python train.py --input="log_mel" --win_length=400 --vocab_size=56 --encoder_norm="layernorm" --encoder_activation="swiglu" --encoder_inner_norm=false --decoder_norm_position="post" --decoder_cross_attention_every=1 --optimizer="adamw" --learning_rate=0.00066 --eps=1e-10 --final_lr_fraction=0.1
Rows from block 4 of the audio encoder of a small audio captioner, named by matrix and row number. Rows with one number belong to one neuron. Each number is 128 + 24 x the weight over its row's rms, rounded and kept within 0 to 255. All counts start at 0.
After each neuron's rows are labels from the 100 clips, of 14976, where the neuron reaches its largest size: "responds to" is what is common among them; "lies over" is the class under the peak. Only what is clearly more common there than usual is listed. The data: synthesized solo parts of chorales (CocoChorales).
# gate: MLP gate (encoder.blocks.4.mlp.gate.weight, 1536x512), inputs 468-511
# fc1: MLP up (encoder.blocks.4.mlp.fc1.weight, 1536x512), inputs 468-511
# fc2: MLP down (encoder.blocks.4.mlp.fc2.weight, 512x1536, transposed), outputs 468-511

gate.262 [139 103 104 116 146 125 118  98 127 137 124 143 122 153 138 114 174 171 131 144 135 111 141 108 157  90 144 137 141  82 176 145 109 117 112 125 117  88 137 137  96 112 128 126]
fc1.262 [139 115 103 134 133  66 138 119 123 159  94 116 131 130 122 107 130 115 124 119 153 105 130 140 132  98 141 145 155 146 145 122 122 169 138 129 141 137  89 134 124 139  87 160]
fc2.262 [100 119 134 102 114 116 140  64  89 146  93 180 173 128 111 140 153 154 165 137 131 151 137 139 133 124 104 115 104 125  84 143 122 108 135 149 159 110 110 134 145 142  97  83]
responds to: cello; note A3; note A#3
lies over: A3

gate.374 [101 132 100 120 141  94 115 110 131 161 116 123 113 127 148 114 102 114 124 122 160  94 147 124 124 161 111 131 143 130 149  74 137 155 164 151 113  97 120 114 134 141  84 159]
fc1.374 [132  82 135 105 127 127 128 127 125 143 104 112 131 115 157 126 118  90 115 145 135 106  98 133 161 177 129 116 153 124 125 159 117 159 126 131 123 112 118 138 126 152 130 157]
fc2.374 [140 103 155 162 110 122 143 108 107 105 118 144 120 102 115 200 137 131 187 142 128 164 146 131 111 153 130  95  93 133 115 160 143 133 115 142 139 144 120 147 106 134  90 112]
responds to: cello; note A#3; note D#4
lies over: silence

gate.626 [114 125 145 118 141 136 119 171 141 168 119 112 136 139 108 128 129 161  83 133  87 138 158 157 160 140 151 130 112 141 141  95 156 141 103 111 131 156 109 127 131 157  95 110]
fc1.626 [121 121 143 135 133  78 125  64 128 112 146 128 122 155 103  97  78 128 110 146 124  60 134 144 106  95  89 156 141 134  90 128 106 143  97  85 124 136 125 151 138 124 124 149]
fc2.626 [117  91 104 143 120 143 127 105 128 137  98 124 139  92 175 144 119 144 147 153 126 151 111 103 165 147 153 158 112 115 127 164 105 108 175 127 123 114 130 119 123 137 143 131]
responds to: note G#5; trumpet; note A5; note F5
lies over: G#5

gate.199 [110 146 118 150 144 168 162 169 143 146  89 131  85 147 149 159 153 158 122 147 163 150 123 154 133 167 113 104 141  71  97  94 155 140 157 121 138 173 160 124 173 125 156 112]
fc1.199 [143 147 123 156 115 110 131 157 120 124 126 116 100 108 133 149  84 136  98 132 112 118 144 128 122 148 100 123 178 113 108 172  69 161 146 127 105 167 124  81 138 117 127 137]
fc2.199 [132 150  81 132 118 131 125 112 102  87 120 143 104 112 165 126 109 149 141 160 152 144 110 159 165 125 153 133 115 135 159 141 115  99 146 129 151 144 165 106 123 134 170 169]
responds to: note F#4; note G#4; note A#4; instrument: clarinet
lies over: F#4

gate.163 [115 130 163 153 133  69 121 124 127 112 110  87 130 193 101 149 183 115 150  88 142 115 135 109 154 128 157 150 131 110 135 100 180 103 128  90 138 134  80 121 189 129 123 140]
fc1.163 [ 92 139 138  99 129 106  96 140 101 152 125 161 156 101 139 186 128 150 179 165 160 147 153 114 122  95 124 116 144 136 133 118  80  93 142 121 138  94  92 136 142 123 136 131]
fc2.163 [160  86 133 112 145 123 113 112 140 130 130 130 113 166  89 138 103 114 105  64 154  50 117 156 149 154 113  85  99 108 164 129 149 128 126 128 101 146 141 106 113 128 131 110]
responds to: note A#4; violin; note C5
lies over: A#4

gate.169 [136 168 133 126 114 107 129 108  72 164 145 146 130  97 151 109 124 151 138 133 156 123 122 104 113 110 158 143 113 124 142 143  85 101 150 121 152 138 125 102 105 133 151 124]
fc1.169 [128 169 153 152 153 130 137 123 108 125 157 113  86 157 110 146 179 143  91 111 138 145 121 122 125 119 126  94 114 163 165 135 134 130 101 115 102 148 131 126 140 165 147 148]
fc2.169 [128 159 133 176 165 101 155 153 143 152 188 116 141 175 130 159 130  90  78 114 135 133  91 140  73 139 135 110 154 126 130 133 146 140 137 137 124 142 140  97 161 164 147 163]
responds to: flute; note F#5; note E5; note D#5
lies over: E5; F#5

gate.0 [133 138 129 110 137 147 128 130 140 115 146 142 117 149 103 123 131 135 117 131 152 153 137 109 133 145 107 101 110 141 123  73 129 125 123 151 119 122 117 105 156 142 121 141]
fc1.0 [ 90 128 124 107 148 111 162  94 112 137 158 145  80  90 119 139 140 103 127 117 129 138 182 164  41  86 126 125 130 153  75 159 105  90 120 179 118  99 133 147 135 149 110 122]
fc2.0 [126 121 124 105  83 198  99 139 126 156 148 121 128 152 118  95 120 193 114 144 112 119 124 127 108 120 113 152 123 127 133 136 121 145 152 109 104 116 132 132 124 113 167 132]
responds to: note B2; note B3; note F#3; cello
lies over: B2

gate.319 [105 149 121 155 144 132 112 174  93 136  96 140 149 124 115 116 139 109  95 141 111 141 157 167 167 132 128 131 124 123 136 133 109 174 111 136  92 104 172 139 137 156  98 153]
fc1.319 [ 79 114 113 153  90 132 145 132 134 110 108 138 113 128  88 109 133 124 117 137 121 164 150 146 116 142 112 160 157 128 135 103 118 154 139 112 124 134 133 145 143 143  74 171]
fc2.319 [110 106  95 143 148 127 131  90 148 139 115 108  69 125  79 159 141  91 167 124 150  61 167 112 108 139 130 104 125  95 117 108 154 118  94 141 165 147 140 153 115 127  76 112]
responds to: note D#5; violin; note C#5; note F5
lies over: silence

gate.50 [ 57 124  67 135 114 123 121 154 119 111 162 143 107 142 138 107 145 132 130 125 142 130 114 123 151 139 165 113 128 135 151  70 154 122  94  90 147 164 128  96 129  96 117 155]
fc1.50 [166 107 180 147 136 117  84 148 126 134 148 166 129 125  82 113  99 128 146 121 112 193 109 176 114 167 136 135 116 116 127 174 140 107 149 159 124 125 177 156 139 142 100 109]
fc2.50 [160 120 147 109 117 103 121 147 115 126 153 123 131 131  74 157 117 126 114 109 159 123  89 156 149 116 155 114 133 113  93 174 153 103 145  87 140 178 112 125 126 162 109 157]
responds to: note D#5; double bass
lies over: D#5

gate.724 [113 107 147 119 165  85 136 113 136 113 130  88 112 146  98 121 139 104 146 161 128 160 186 196 145 108 122 126 139 137 139 128 123  91 103 127 172 137 150 117 121  91 108 110]
fc1.724 [ 69 133 107 158 149 118 133 175 116 117 144 139 142 138 136 137 149 120 140 104 165 106 139 154 122 133 120 117 109  92 126  96 148 144 118 128 147 123 118 140 165 101 100 122]
fc2.724 [184 115 134  77  98 158 126 104 109 100 121 141 133 138 157 106 154 165 105 149 129 118 160 150 127 128 127 166 119 110 135 143 115 170 141 130 135 114  94 134 105 131 128 120]
responds to: note F#4; note F#3
lies over: F#4; F#3

gate.316 [124  70 119 148 105 107  90 136 151 156 109 138 127 103 116 116 141 146 127 164 166 143 115 150 178 100  97 167 154 123 117 137 102 167 160 104 136 127 125 152 142  99  91 108]
fc1.316 [149 143 113 141 147 141 141 146 116 132 139  73 106 141 136 147 128 184 104 137 105 109 123  94 121 123 145 134 109 118 118 128 150 147 126  78 132 159 138 105 120 164 146 121]
fc2.316 [109 134 116 138 111 180 116 122 119 166 129 163  99 162 146 130 114 164  95 156 151  90 142 176 123 154  82 111  98 131  95 168 104 147 159 116 102 135 158  84 129 120 146 117]
responds to: cello; note A3; note A#3; note G3
lies over: A3

gate.122 [152 126 158 140 169 145 145 116 116 120 160 127 122 133 134 144 109 126 111 126 109  85 113 120 103 159 143  92 123 100 128  69 123 133 135 152 112 171 168 120  94 142 148 128]
fc1.122 [141 118 144 120  93  91 139 110 168 134 136 110 116 144  86 121 128 104 108  85 129 136 102 159 123 107 118 152 138 150 145 147 146 110 121  95  85 140 112 147 183 167 140 142]
fc2.122 [139  83 158 137 139 161 175 124 138 117 118 124 142 128 165 124 135 138 111 134  95  93 136 102 114  86 136 149 122 113  91  98 145  74 136 126 140 140 155 141 147 118 102 134]
responds to: bassoon; note B3; note A3; note A#3
lies over: B3

gate.607 [114 133  93 117 114 136  99  89  69 149 104 109 131 122 143 125 159 108 149 126 113 113 108 123 138 111 120 138 164 119 126 154 128 117  75 114 128 120 125 160 115 103  78 116]
fc1.607 [132 119 105 113 121 121  58 122 178 165 114 147 130 157 125 130 114 140 145  97 107 125 140 140 145 111 134 125 167 122 141 144 127 145 102 103 151 115 110 102 167 136 150 143]
fc2.607 [133 106 130 118  91 125 173 102 121 117 145 121 128  71 136 108 143 159 173 136  99 123  99  90 129 136 131 135 137 126 140 129 140 131  94 132 158 128 131 117 154 107  96 108]
responds to: bassoon
lies over: silence

gate.512 [ 96 135  95 161 116 144 146 157 136 156 106 150 146 150 127 157 135 113 122 123 147 148 121 162 126 131 115 137 108 113 105 128 124  85 119 157  99 109 119  93 176 147 175 160]
fc1.512 [110 126 118 112 128 167 154 145 116 107 155  79 121 158 139 103 118 138 120 172  74 115 114  79 142 124 123 134 147 151 175 169  72 154 150 160 121 112 150 128 154 118 180 143]
fc2.512 [138 145 113 123 133  85  98 107 148 118 154 114 124 101 127 136 154  88 105 128 128  95 121 133 108 111 140 136 147 106 152 118 109 175 147  92 115 117  91 124  99 103 134 131]
responds to: cello; note G#3
lies over: G#3

gate.726 [102 122 155 128 123 134 128 110 140 175 119 116 144  85 101 156 132 139 126 111 128 153 103 158 138 133 165 157 139 129 102  80 175 144 170  96 126 148 143 117 168 127 125 102]
fc1.726 [122 108 164 116  90  92 103 169 157  85 112  84 142 163 109 116  98 127  85 125 118 157 103 146 117 174 142 113 126 106 160 155 171 163 149 129 124 156 115 118 120 131 145 130]
fc2.726 [129 133 159  97 112 122 145 122 175 102 168 120 107 144  68 138 123 123  98  89 113 114 156  77  92 136 170  96 142 169 145  88 158 139  90 154 128 143 125 143 138  95  77 103]
responds to: note F#4; trombone
lies over: F#4

gate.623 [130 134 168 122 147 127 168 140 148 184 101 102 126 118 114 139 122 124 145  99 111 136 112 102 157 151 141 121 110 150 157 120 115 112 136 116 130 139 112 103 133 163 151 139]
fc1.623 [123 108 167 157  96 166 109 161 150  98 105 128 159 151 130  94 128 124 118 108 102 137  89 132 160 139 118 148 112 170 135 108 127 131 136 116 132 171 127  93 141 109 117 121]
fc2.623 [106 136 152 176 115 136 134 129 102 124  94 177 102 159 112 118 148 126 177 138 157 126 128 104 158 126 175 113 118 145 106 123 108 151 131 172 157 118 158  90 170 129 159 123]
responds to: note B2; cello; note B3; note F#3
lies over: B2

gate.297 [130 133  87 136 116 148  93  87  81 109 136 102 130 141 154 109 137 145  95 160  96 136 136 100 110  74 131  67 101 116 116 142  98 153 130 106 167 124 150 102 112  95 118 130]
fc1.297 [118  73 136 145 150 145 175 129 131 102 116 176 123 168 151 145  72 117 111 169  99 126 144 117 131 104 130  47 104 143 155 153  87 150 103  97 141 178 125 150 163 103 130 119]
fc2.297 [ 98 134 169 123 145 116 118 162 173 149 146  97 105  68  80 132 128 113 149 103  97 140 119 140 140 132 103 109 156 132 112 103 159 109 112  97 131 154 141 157 125 161 121 113]
responds to: flute; note F5; note G5
lies over: silence

gate.200 [175  80 148 148 125 127 122 104 171 147 151 112 141 131 117 115 153 160 140  98 142 107  92 143 150 137 165 130 124 152 117  89 143 107 142 134 107 159 103 121 134 138 112  97]
fc1.200 [143 121 100 131 151 180 122 112 101 164 134 153 119 142 129 117 125 136 152 141 165 106 152 168 211 130  73 154 149 137 107 109 111 135 110 110 135 101 108 118 122  85 136 129]
fc2.200 [136  79 114 135 111 158 115 182 142 121  99 123 112  80 124 110 125 113 139 120 122  76 108 142 143 170 134  76 123 128 135 142 115 147 141 124 158 164 137 115 115 143 108 110]
responds to: flute; note F#5; note F5; note E5
lies over: F#5; F5

gate.213 [124 134 147 135 108  96 180 135 111  80 138 136  90 146  98 116 108 170 132 105  94 111 118 166 151 146 114 155 109  99 132 111 137 141  95 133 124 145 114 116 109 102 133 154]
fc1.213 [128 156  99 117 117 104 164 149 154 110 141 154 135 122 133 150 152 153 105 147 144 102 125 162 133 121 116 199 139  75 132 116 162 118 130 109 133 152 119 125  89 139 144 161]
fc2.213 [ 86  93 150 145 136 113 135 158 128 144 117 142 128 132 141 161 156 111  94 153 101 160 148 115 105  94 128 127 139 117 133 104 107 113 135 140 175 102 109 174 117 108 143 105]
responds to: note F#4; oboe
lies over: F#4

gate.601 [116 121 105 146 147 154 113 129  91 130  96 125 109 133 180 134 143 140 113 124 127 127 138 132 179 131 116 125 115 119 134 147 102 104 120 153  95 152 184  87 145 124 147 123]
fc1.601 [129  74 118 124 111 159 152 113 131 134 137 102 142  90 105  92 124 166 157 136  87 103 110 121 162 140 146  85 147 152  84 137 128 121 134  92 168 119 102 104 134 113  75  79]
fc2.601 [141 143 147 140 160 141 156 160 170 164 116 120 122 139 116 149 122 115 155 104 115 123 162 122  98 127 143 148  99 153 107  92 122 112  74 127 124 158 179 154 114 135 105 120]
responds to: bassoon; note B3; note A3; note G3
lies over: B3

gate.436 [112 145 132 158 171 144 123 189  88 151 110 128 142 160 111 144  67 117 148 114 132 140 138  96 137 141 151 129 100 137 144 103 135 150 164 132 135 168 163 127 116 162 116 149]
fc1.436 [ 96 138  96 144 133 153  89 190 161  93  94 121 161 125 115 122 120 107 107 138 127 136 144 143 149 134 118 172 103 123 124 104  98 117 155 158 179 143 119  88 161 137 121 161]
fc2.436 [134  89 141 150 136 137 117 137 125  88  80 150 119 117 145  82 115 102 143 155 136 120 120 102 183 116 138 103 134 134 105 117 114 145 132 123 156 140 143 121 155 147 114 142]
responds to: note B2; note B3; cello; note F#3
lies over: B2

gate.147 [118 117 145 130 137 147 168 151 128 120 129 106 105 170 146 130 149 166  92 112  83 166 143 108 196 156 117  92 119 142 131  89 126 129 118 142 159 142 166 124  97 178 153 154]
fc1.147 [169 147 134 110  81 161 137 130 125 127 122 111 138 137 135 134 161 161 156  95  82 128 134 104 139 106 144 110 130 128 160  77 148 105  99 155 110 120 150  93 117  95 114  96]
fc2.147 [134 160 122  84 133  97 128 137 104 102 126 163 145  97 191 126 130 141 135 155 111 151 157 116 114  95 143 159 179 107 141 166  87 151 147 105 144  89 119 152 134 137 144 131]
responds to: note G#5; note F#5; trumpet
lies over: G#5; F#5

gate.312 [137 111 127 149 154  76 102 124 131 158 150 104 118 156 105 109 112 104 141 135 132 126 112 141 153 118  68 182 110 108 148  98 116 159 130 153 139 103 123 171 125 105 152 158]
fc1.312 [119 123  89 156 154 115 122 112 103 157  75 167 128 114 139 171  98 175 132  76 102 116 152 127 141 158 119 135 130 122  75 139 152  92 132 156  81 138 153 158 158 174 102 124]
fc2.312 [140 178 123 166 138  91 119  79 126 122 130 111 170 150 135 112  86 141 112  87 118 137 136 127 143  93 122 167 145  96 123 152  99 129 122  98 118  99 101 144 110 158 158 147]
responds to: note F#4
lies over: F#4

gate.428 [103 102 100 112  60 153  89 141 113 125 139 145 139 121 134 123 157 156 156 136 131 153 119 122 158  89 103 140 115 166 145 123  89 104 131 152 131  99 130 153  80  98 121 133]
fc1.428 [130 120 153 133 121 108 139 122 131 158 131  88 132 121  99 153 129 136 136 121 135 133 128 124 119 139 105 153 165  88 141  91 158 168 181 110  76 145 123 123 105 140 171 141]
fc2.428 [131 149 119 130 120 150  75 116 101 107 126 137 155 144 146 108 140 179 142 162 142 123 121 145 148 138 131 126 104 113 153 154 131 120 141 124 119 113 144 128 122  90 153 116]
responds to: bassoon; note G#3
lies over: G#3

gate.467 [172 133 129 117 135 148  91  97 127 153 150 163 146 123 117 128 123 119 119 118  87 121 131 113 145 162 121  77 146  98 122 126 126  85  79 123 132 136 104 116 117 131 102 110]
fc1.467 [113 131 102 133 118 139 173  83 144 123 146  93 102 121 130 133 165 150 166 109 126 114 142 114 111  91  94  99 129 153 173  84 116 123 128 190 139  69 100 128 169 106 128 119]
fc2.467 [124 120 157 148 136 147 103 157 137 145 128 152 130 158 128  91 137 123 104 124 148 106 111 145 142 120 125 159 123 146 129  95 142 150 138 121  93 157 149  80  91 157 165 133]
responds to: cello; note A#3; note B3
lies over: A#3

gate.170 [156 121  91 131 103 114 172 132 141 155 154 103 123 132 125 153 141 165 114 123  96  87 142 112  97 116 162 133 151 118 159 108 204  92 109  89 109 139 130 128 110 133  88 107]
fc1.170 [158 130 131 105 113 130 148 121 194 131 125 153 132 178 146 142  74 155 119 111  65  96 115 137 161 122 133 124 112 166 130 122 142 112 128 132 123 117 135 150 136 146 155 100]
fc2.170 [147 154 139 159 123 151 114 111 101 122 122 129 120 117 162 100 127 104 113 151 144 172 128 108 176 112  89 144 134 113 112 121  91 127 116  59 136 115 141 145  92 135 163 160]
responds to: note D#5; note F5; note C5; note C#5
lies over: silence; D#5

gate.591 [123  96  88 119 122 177 117 102 123 102 110 132 127 141 127 102 143 166 112 153 102 135 161 130 111 105 159 130  77 102 147 131 120 119 130  94 157 105 142 120 133 106 179 102]
fc1.591 [156 143 141 146 148 120  93 147 171 151 125 122 158 165 127 153 153 114 143 117 148 110  94 135 154 151 126 173 150  97  89 152 125 150 160 135  82 106  95 127 133 131 111 130]
fc2.591 [122 132  78 104 112 101 108 127  98 111 168 136 149 156 146 107 116 159 132 123 126 120 110 128 140  84 116 108 118 114 127 146 129 112 130 135 111 128 148 114 109 120 157 121]
responds to: violin; note F#5; note E5; note G5
lies over: silence

gate.557 [143 131 129 102 122 126 166 101 111 162 136 155 166 136  91 127 148 169 191  99  91 121 158 120 141 116 103 127 152 120 122 104 156 119 160 156 106 139 120 124 110 142 149 107]
fc1.557 [158 115 131 105 118 117 118  97 113 176  94 135 114 136 135 110 153 134 129 120  79 127 115 155 157  84 129 144 117  90 163 122 164 141 119 138 139 137 103 135 139 136 123 125]
fc2.557 [128 158 164 146 148  60 102 135 126 155 108 125 130  85 137 112 121 109 157 131 135 133 158 123 129 126 155 158 134 170 133  97 117 155 116 137 111  46 122 156 169 141 131 105]
responds to: violin; note F#5; note D#5; note C5
lies over: C5; F#5

gate.682 [109 118 125 101 141 142 150 190 119 115 104 143 150  89 118 124 113 134 149 166 111 165 145 151 139 128 158 160  94 133 146 124 138 130 102 145 124 120 177 151 142 118  95 109]
fc1.682 [121 128 149 147 154 142 148 103 132 130 153 141 143 136 122 147 141 108 140 127 109  71  78 135  93  77 119 133 125 170 126  89 151 140 183  96 140 155  95 128 121  93 116 108]
fc2.682 [ 75 129 103 109 162 146 106 160 124 137 105 138 128 129 151 102 112 155 117 143 145 127 141 168 173 146 149 147 123 146 127 117 143 142 125 116 101  97 145 138 168 163 138 119]
responds to: note D#5
lies over: D#5

gate.64 [122 104 142 141 113 152 154  88 141 102 136  82 159 139 123 140 144 166 152 112  91 121 126 145 132 150 156 132 128 137 163 118 174  82 109  88  96 132 128 161 145 122  90 107]
fc1.64 [112 141 150 147 121  76 127 150 134 177 152 156 104  97 108 116 137 114 146 116 169 111 131 166 106 130 101 123 126 135 132 131 106 111 189 121 129  78 140 154  97 155 126 108]
fc2.64 [142 106 124 156 157 160 119 133 161 139 124 112 142 147  95 119 122  72 120 107 127 105 134 164  94 123 132  90 127 121 129 123 186 126 149 102 115 172 112 114 128 124  98 124]
responds to: note A#4; note F3
lies over: A#4

gate.167 [124 179 143 152 129 141 133 155 115 108 141 141 100 177 138 128 151 150 110 102 116 111  94 129 119 111 128 148 137 130 153  93 158 133 147 117 116 148 117 105 132 136 131 159]
fc1.167 [ 91 136 125 130 141 141 145 140 143 160 129 127 110  98 146 150 142 107 176 129 102 142 154 140 121 174  67 134 105 151 110 128 119 147 132 136 190 135 114 136 157 116 147 139]
fc2.167 [ 99 124 132 132 139 107 150 157 160 186 148 102 110 135 127 142 116 109 127  84 140 135 108 125 117 159 127 120 117 113 120 133 116 128 159 140 101 162 140 135 136 155 133 118]
responds to: note D#5; trumpet; note E5; instrument: flute
lies over: D#5

gate.91 [108 144 126 144 147 101 145  88 148 150 128 109  73 125 109 104 122 119 163  90 150 127 124 107  95 149 154 103 121 165 112 141 113 110 140 151 122 122 163 116 117 105 142 141]
fc1.91 [ 95 137  85 163 132 110  99 116 132 164 131 175 110 109 138 109 106 105 154 145 149 149 142 148 129  92 141 112  97 131 127  94 116 139 130 147 133  92 140 147 159 138 124 105]
fc2.91 [145 111 141 111 118 158 121 128 132 120 148 152 137 149 151  68 121 125 109 115 123 141 116 120 150 101 128 159 147 133 132 151 126 100 120  85 131 107 133 102  88 103 128 160]
responds to: cello; note A#3; note G#3; note C4
lies over: silence

gate.474 [109 162 135 156 156 146 150 145 163 136  78 123  95 112 161 136 172 110 101 106 157  68 133 114 133 117 173 169 115 104 129 126 176 101  94 119  88 128 175 128 105 135 133 146]
fc1.474 [156 162 151 125 145  95 116 167 116  87 159 163 126 113 124 157 108 125 119 108 145 118 141 149 115 126 119 136 145  90 144 118 112 125 141  81 124 126 129 136 130 147 109 140]
fc2.474 [121 156 142 157 130 113 125 108 154 148 107 160 116 111 138 161 123  89 167 106 119 173  77 140 145 169 137  93 111 114 116 134 137  94 165 171 121 149 154 153 141 141 147 105]
responds to: cello; note B3; note A3; note G3
lies over: B3

gate.361 [101 132 136 168 162 135  83 155 137 166 124 167 152 127 124 138 128 143 139 136 163 105 148 112 184 119 144 141 106 137 123 113 141 104 174 122 107 138 145 139 170 140 138 152]
fc1.361 [ 83 106 126 141 143 132 165 116  98  82  98 124 133 132 151 162 117 136 128 140 119  90 173 135 114 102  96 121 126  83 114 179 139 132  73 103 146 114 106 152 132  87  88 127]
fc2.361 [152 146  80  82 117 133 111 115 134 114 129 135 131 111 134 135  90 174 128 149 137  97 143 113  95 133 145 174  85 112 120 191 114 106  94  96  93  98 112 130 124  96 196 148]
responds to: note B2; note B3; cello; note F#3
lies over: B2

gate.48 [157 162 154 146 150 152 135 133 121 185 140 167 130 115 128 138 130 117 107 140 179 147 118  99 119  99 189 122  86 181 101 100 105 139 181 104  68 120 115 138 149 134 162  98]
fc1.48 [143 118 113 144 128 144 105 162 120  96 150  83 130 112 152 104 131  85 149 143  90  95 140 153 145 128 112 119 138 134 130 138 117 118 137 152 144 120 162  93 101 126 132 155]
fc2.48 [121  97 124  88 114 101 107 139 120  97 114 131 146 123 124 130 109 142 111 163 124 124 118 154 164 180 114 129 115 116 110 100 150 130  96 132 166 148 105 131 136 127  72  88]
responds to: note D#5; note F5; note C#5; instrument: violin
lies over: D#5

gate.612 [149 209 138 104 140 150 155 137 131 122 120  83 101 112 130 130 129 113 166 105 158  97 150 129  69 120  89 130 153 132 124 142 185 125 131  99  61 129 106 120 138 138 132 114]
fc1.612 [142 150  92 138 139 143  68 137 144 137  73 118  99  71 153 117  77 110 115 127 158 136  75 173  88 161 115 125 159 117  84 138 124 116 129 161 172 113 149 122 118 167 157 144]
fc2.612 [136 125 152 133 146  78 148 110 120 134 149  97  96 120 115 126 118 144 149 113 126 118 114 139 119 106 135 108 101 114 146 109 138 119 132 134 162 129 124 112 151 127 102  88]
responds to: violin; note D#5; note F5
lies over: D#5; F5

gate.285 [110 145 101 130 130 146  77 106 128 129 100 122 155 113 137 119 171 125 134 133  72 113 154 120 166 110 133 122 130 162 139 115 112 159 115 112 112 123 133 103  95 117 144 120]
fc1.285 [164 141 135 132 113 120 109 120 132 107 140 141 136 135 134 134 153 112 133 151 117  96 152 159 151  64 163 102 137 137 125 126 122 131 119 124 127 123  87  85 153  94  95 137]
fc2.285 [137  93 142 103 137 120 151 139 158 165 131 133 137 154  94 129 162 124 180 103 106 115 189 145 102 141 134  99 107 203 114 130 139  99 169 153 127 107 153 152 137 100  91 100]
responds to: note D#5; note F5; violin
lies over: F5; D#5

gate.697 [126 112 111 161 122 158 131 110 122  84  55 106 147 162 152  89 167 148 114 123 108 162 115 131 124 114  97 105 116 108 152 147 139 123 117 124 125 167 125 134  86 102 131 135]
fc1.697 [106  77  89 144 112 151 113 128 113 129 114 153 138 139 167 134 152 125 110 174 148 132 150 164 174 139 123 110 120 166 135 160 130 146  95 142 172 145 144 147  76  93 123 134]
fc2.697 [111 102 134 154 134 119 138  98 150 125 116 143 121 165  99 165 121  93 105 146 123 148 151 126  86 120 142 145 155  98 115 102 146 118 123 124 137 170 143 155 153 109  69 127]
responds to: violin; note F5; note F#5; trumpet
lies over: F5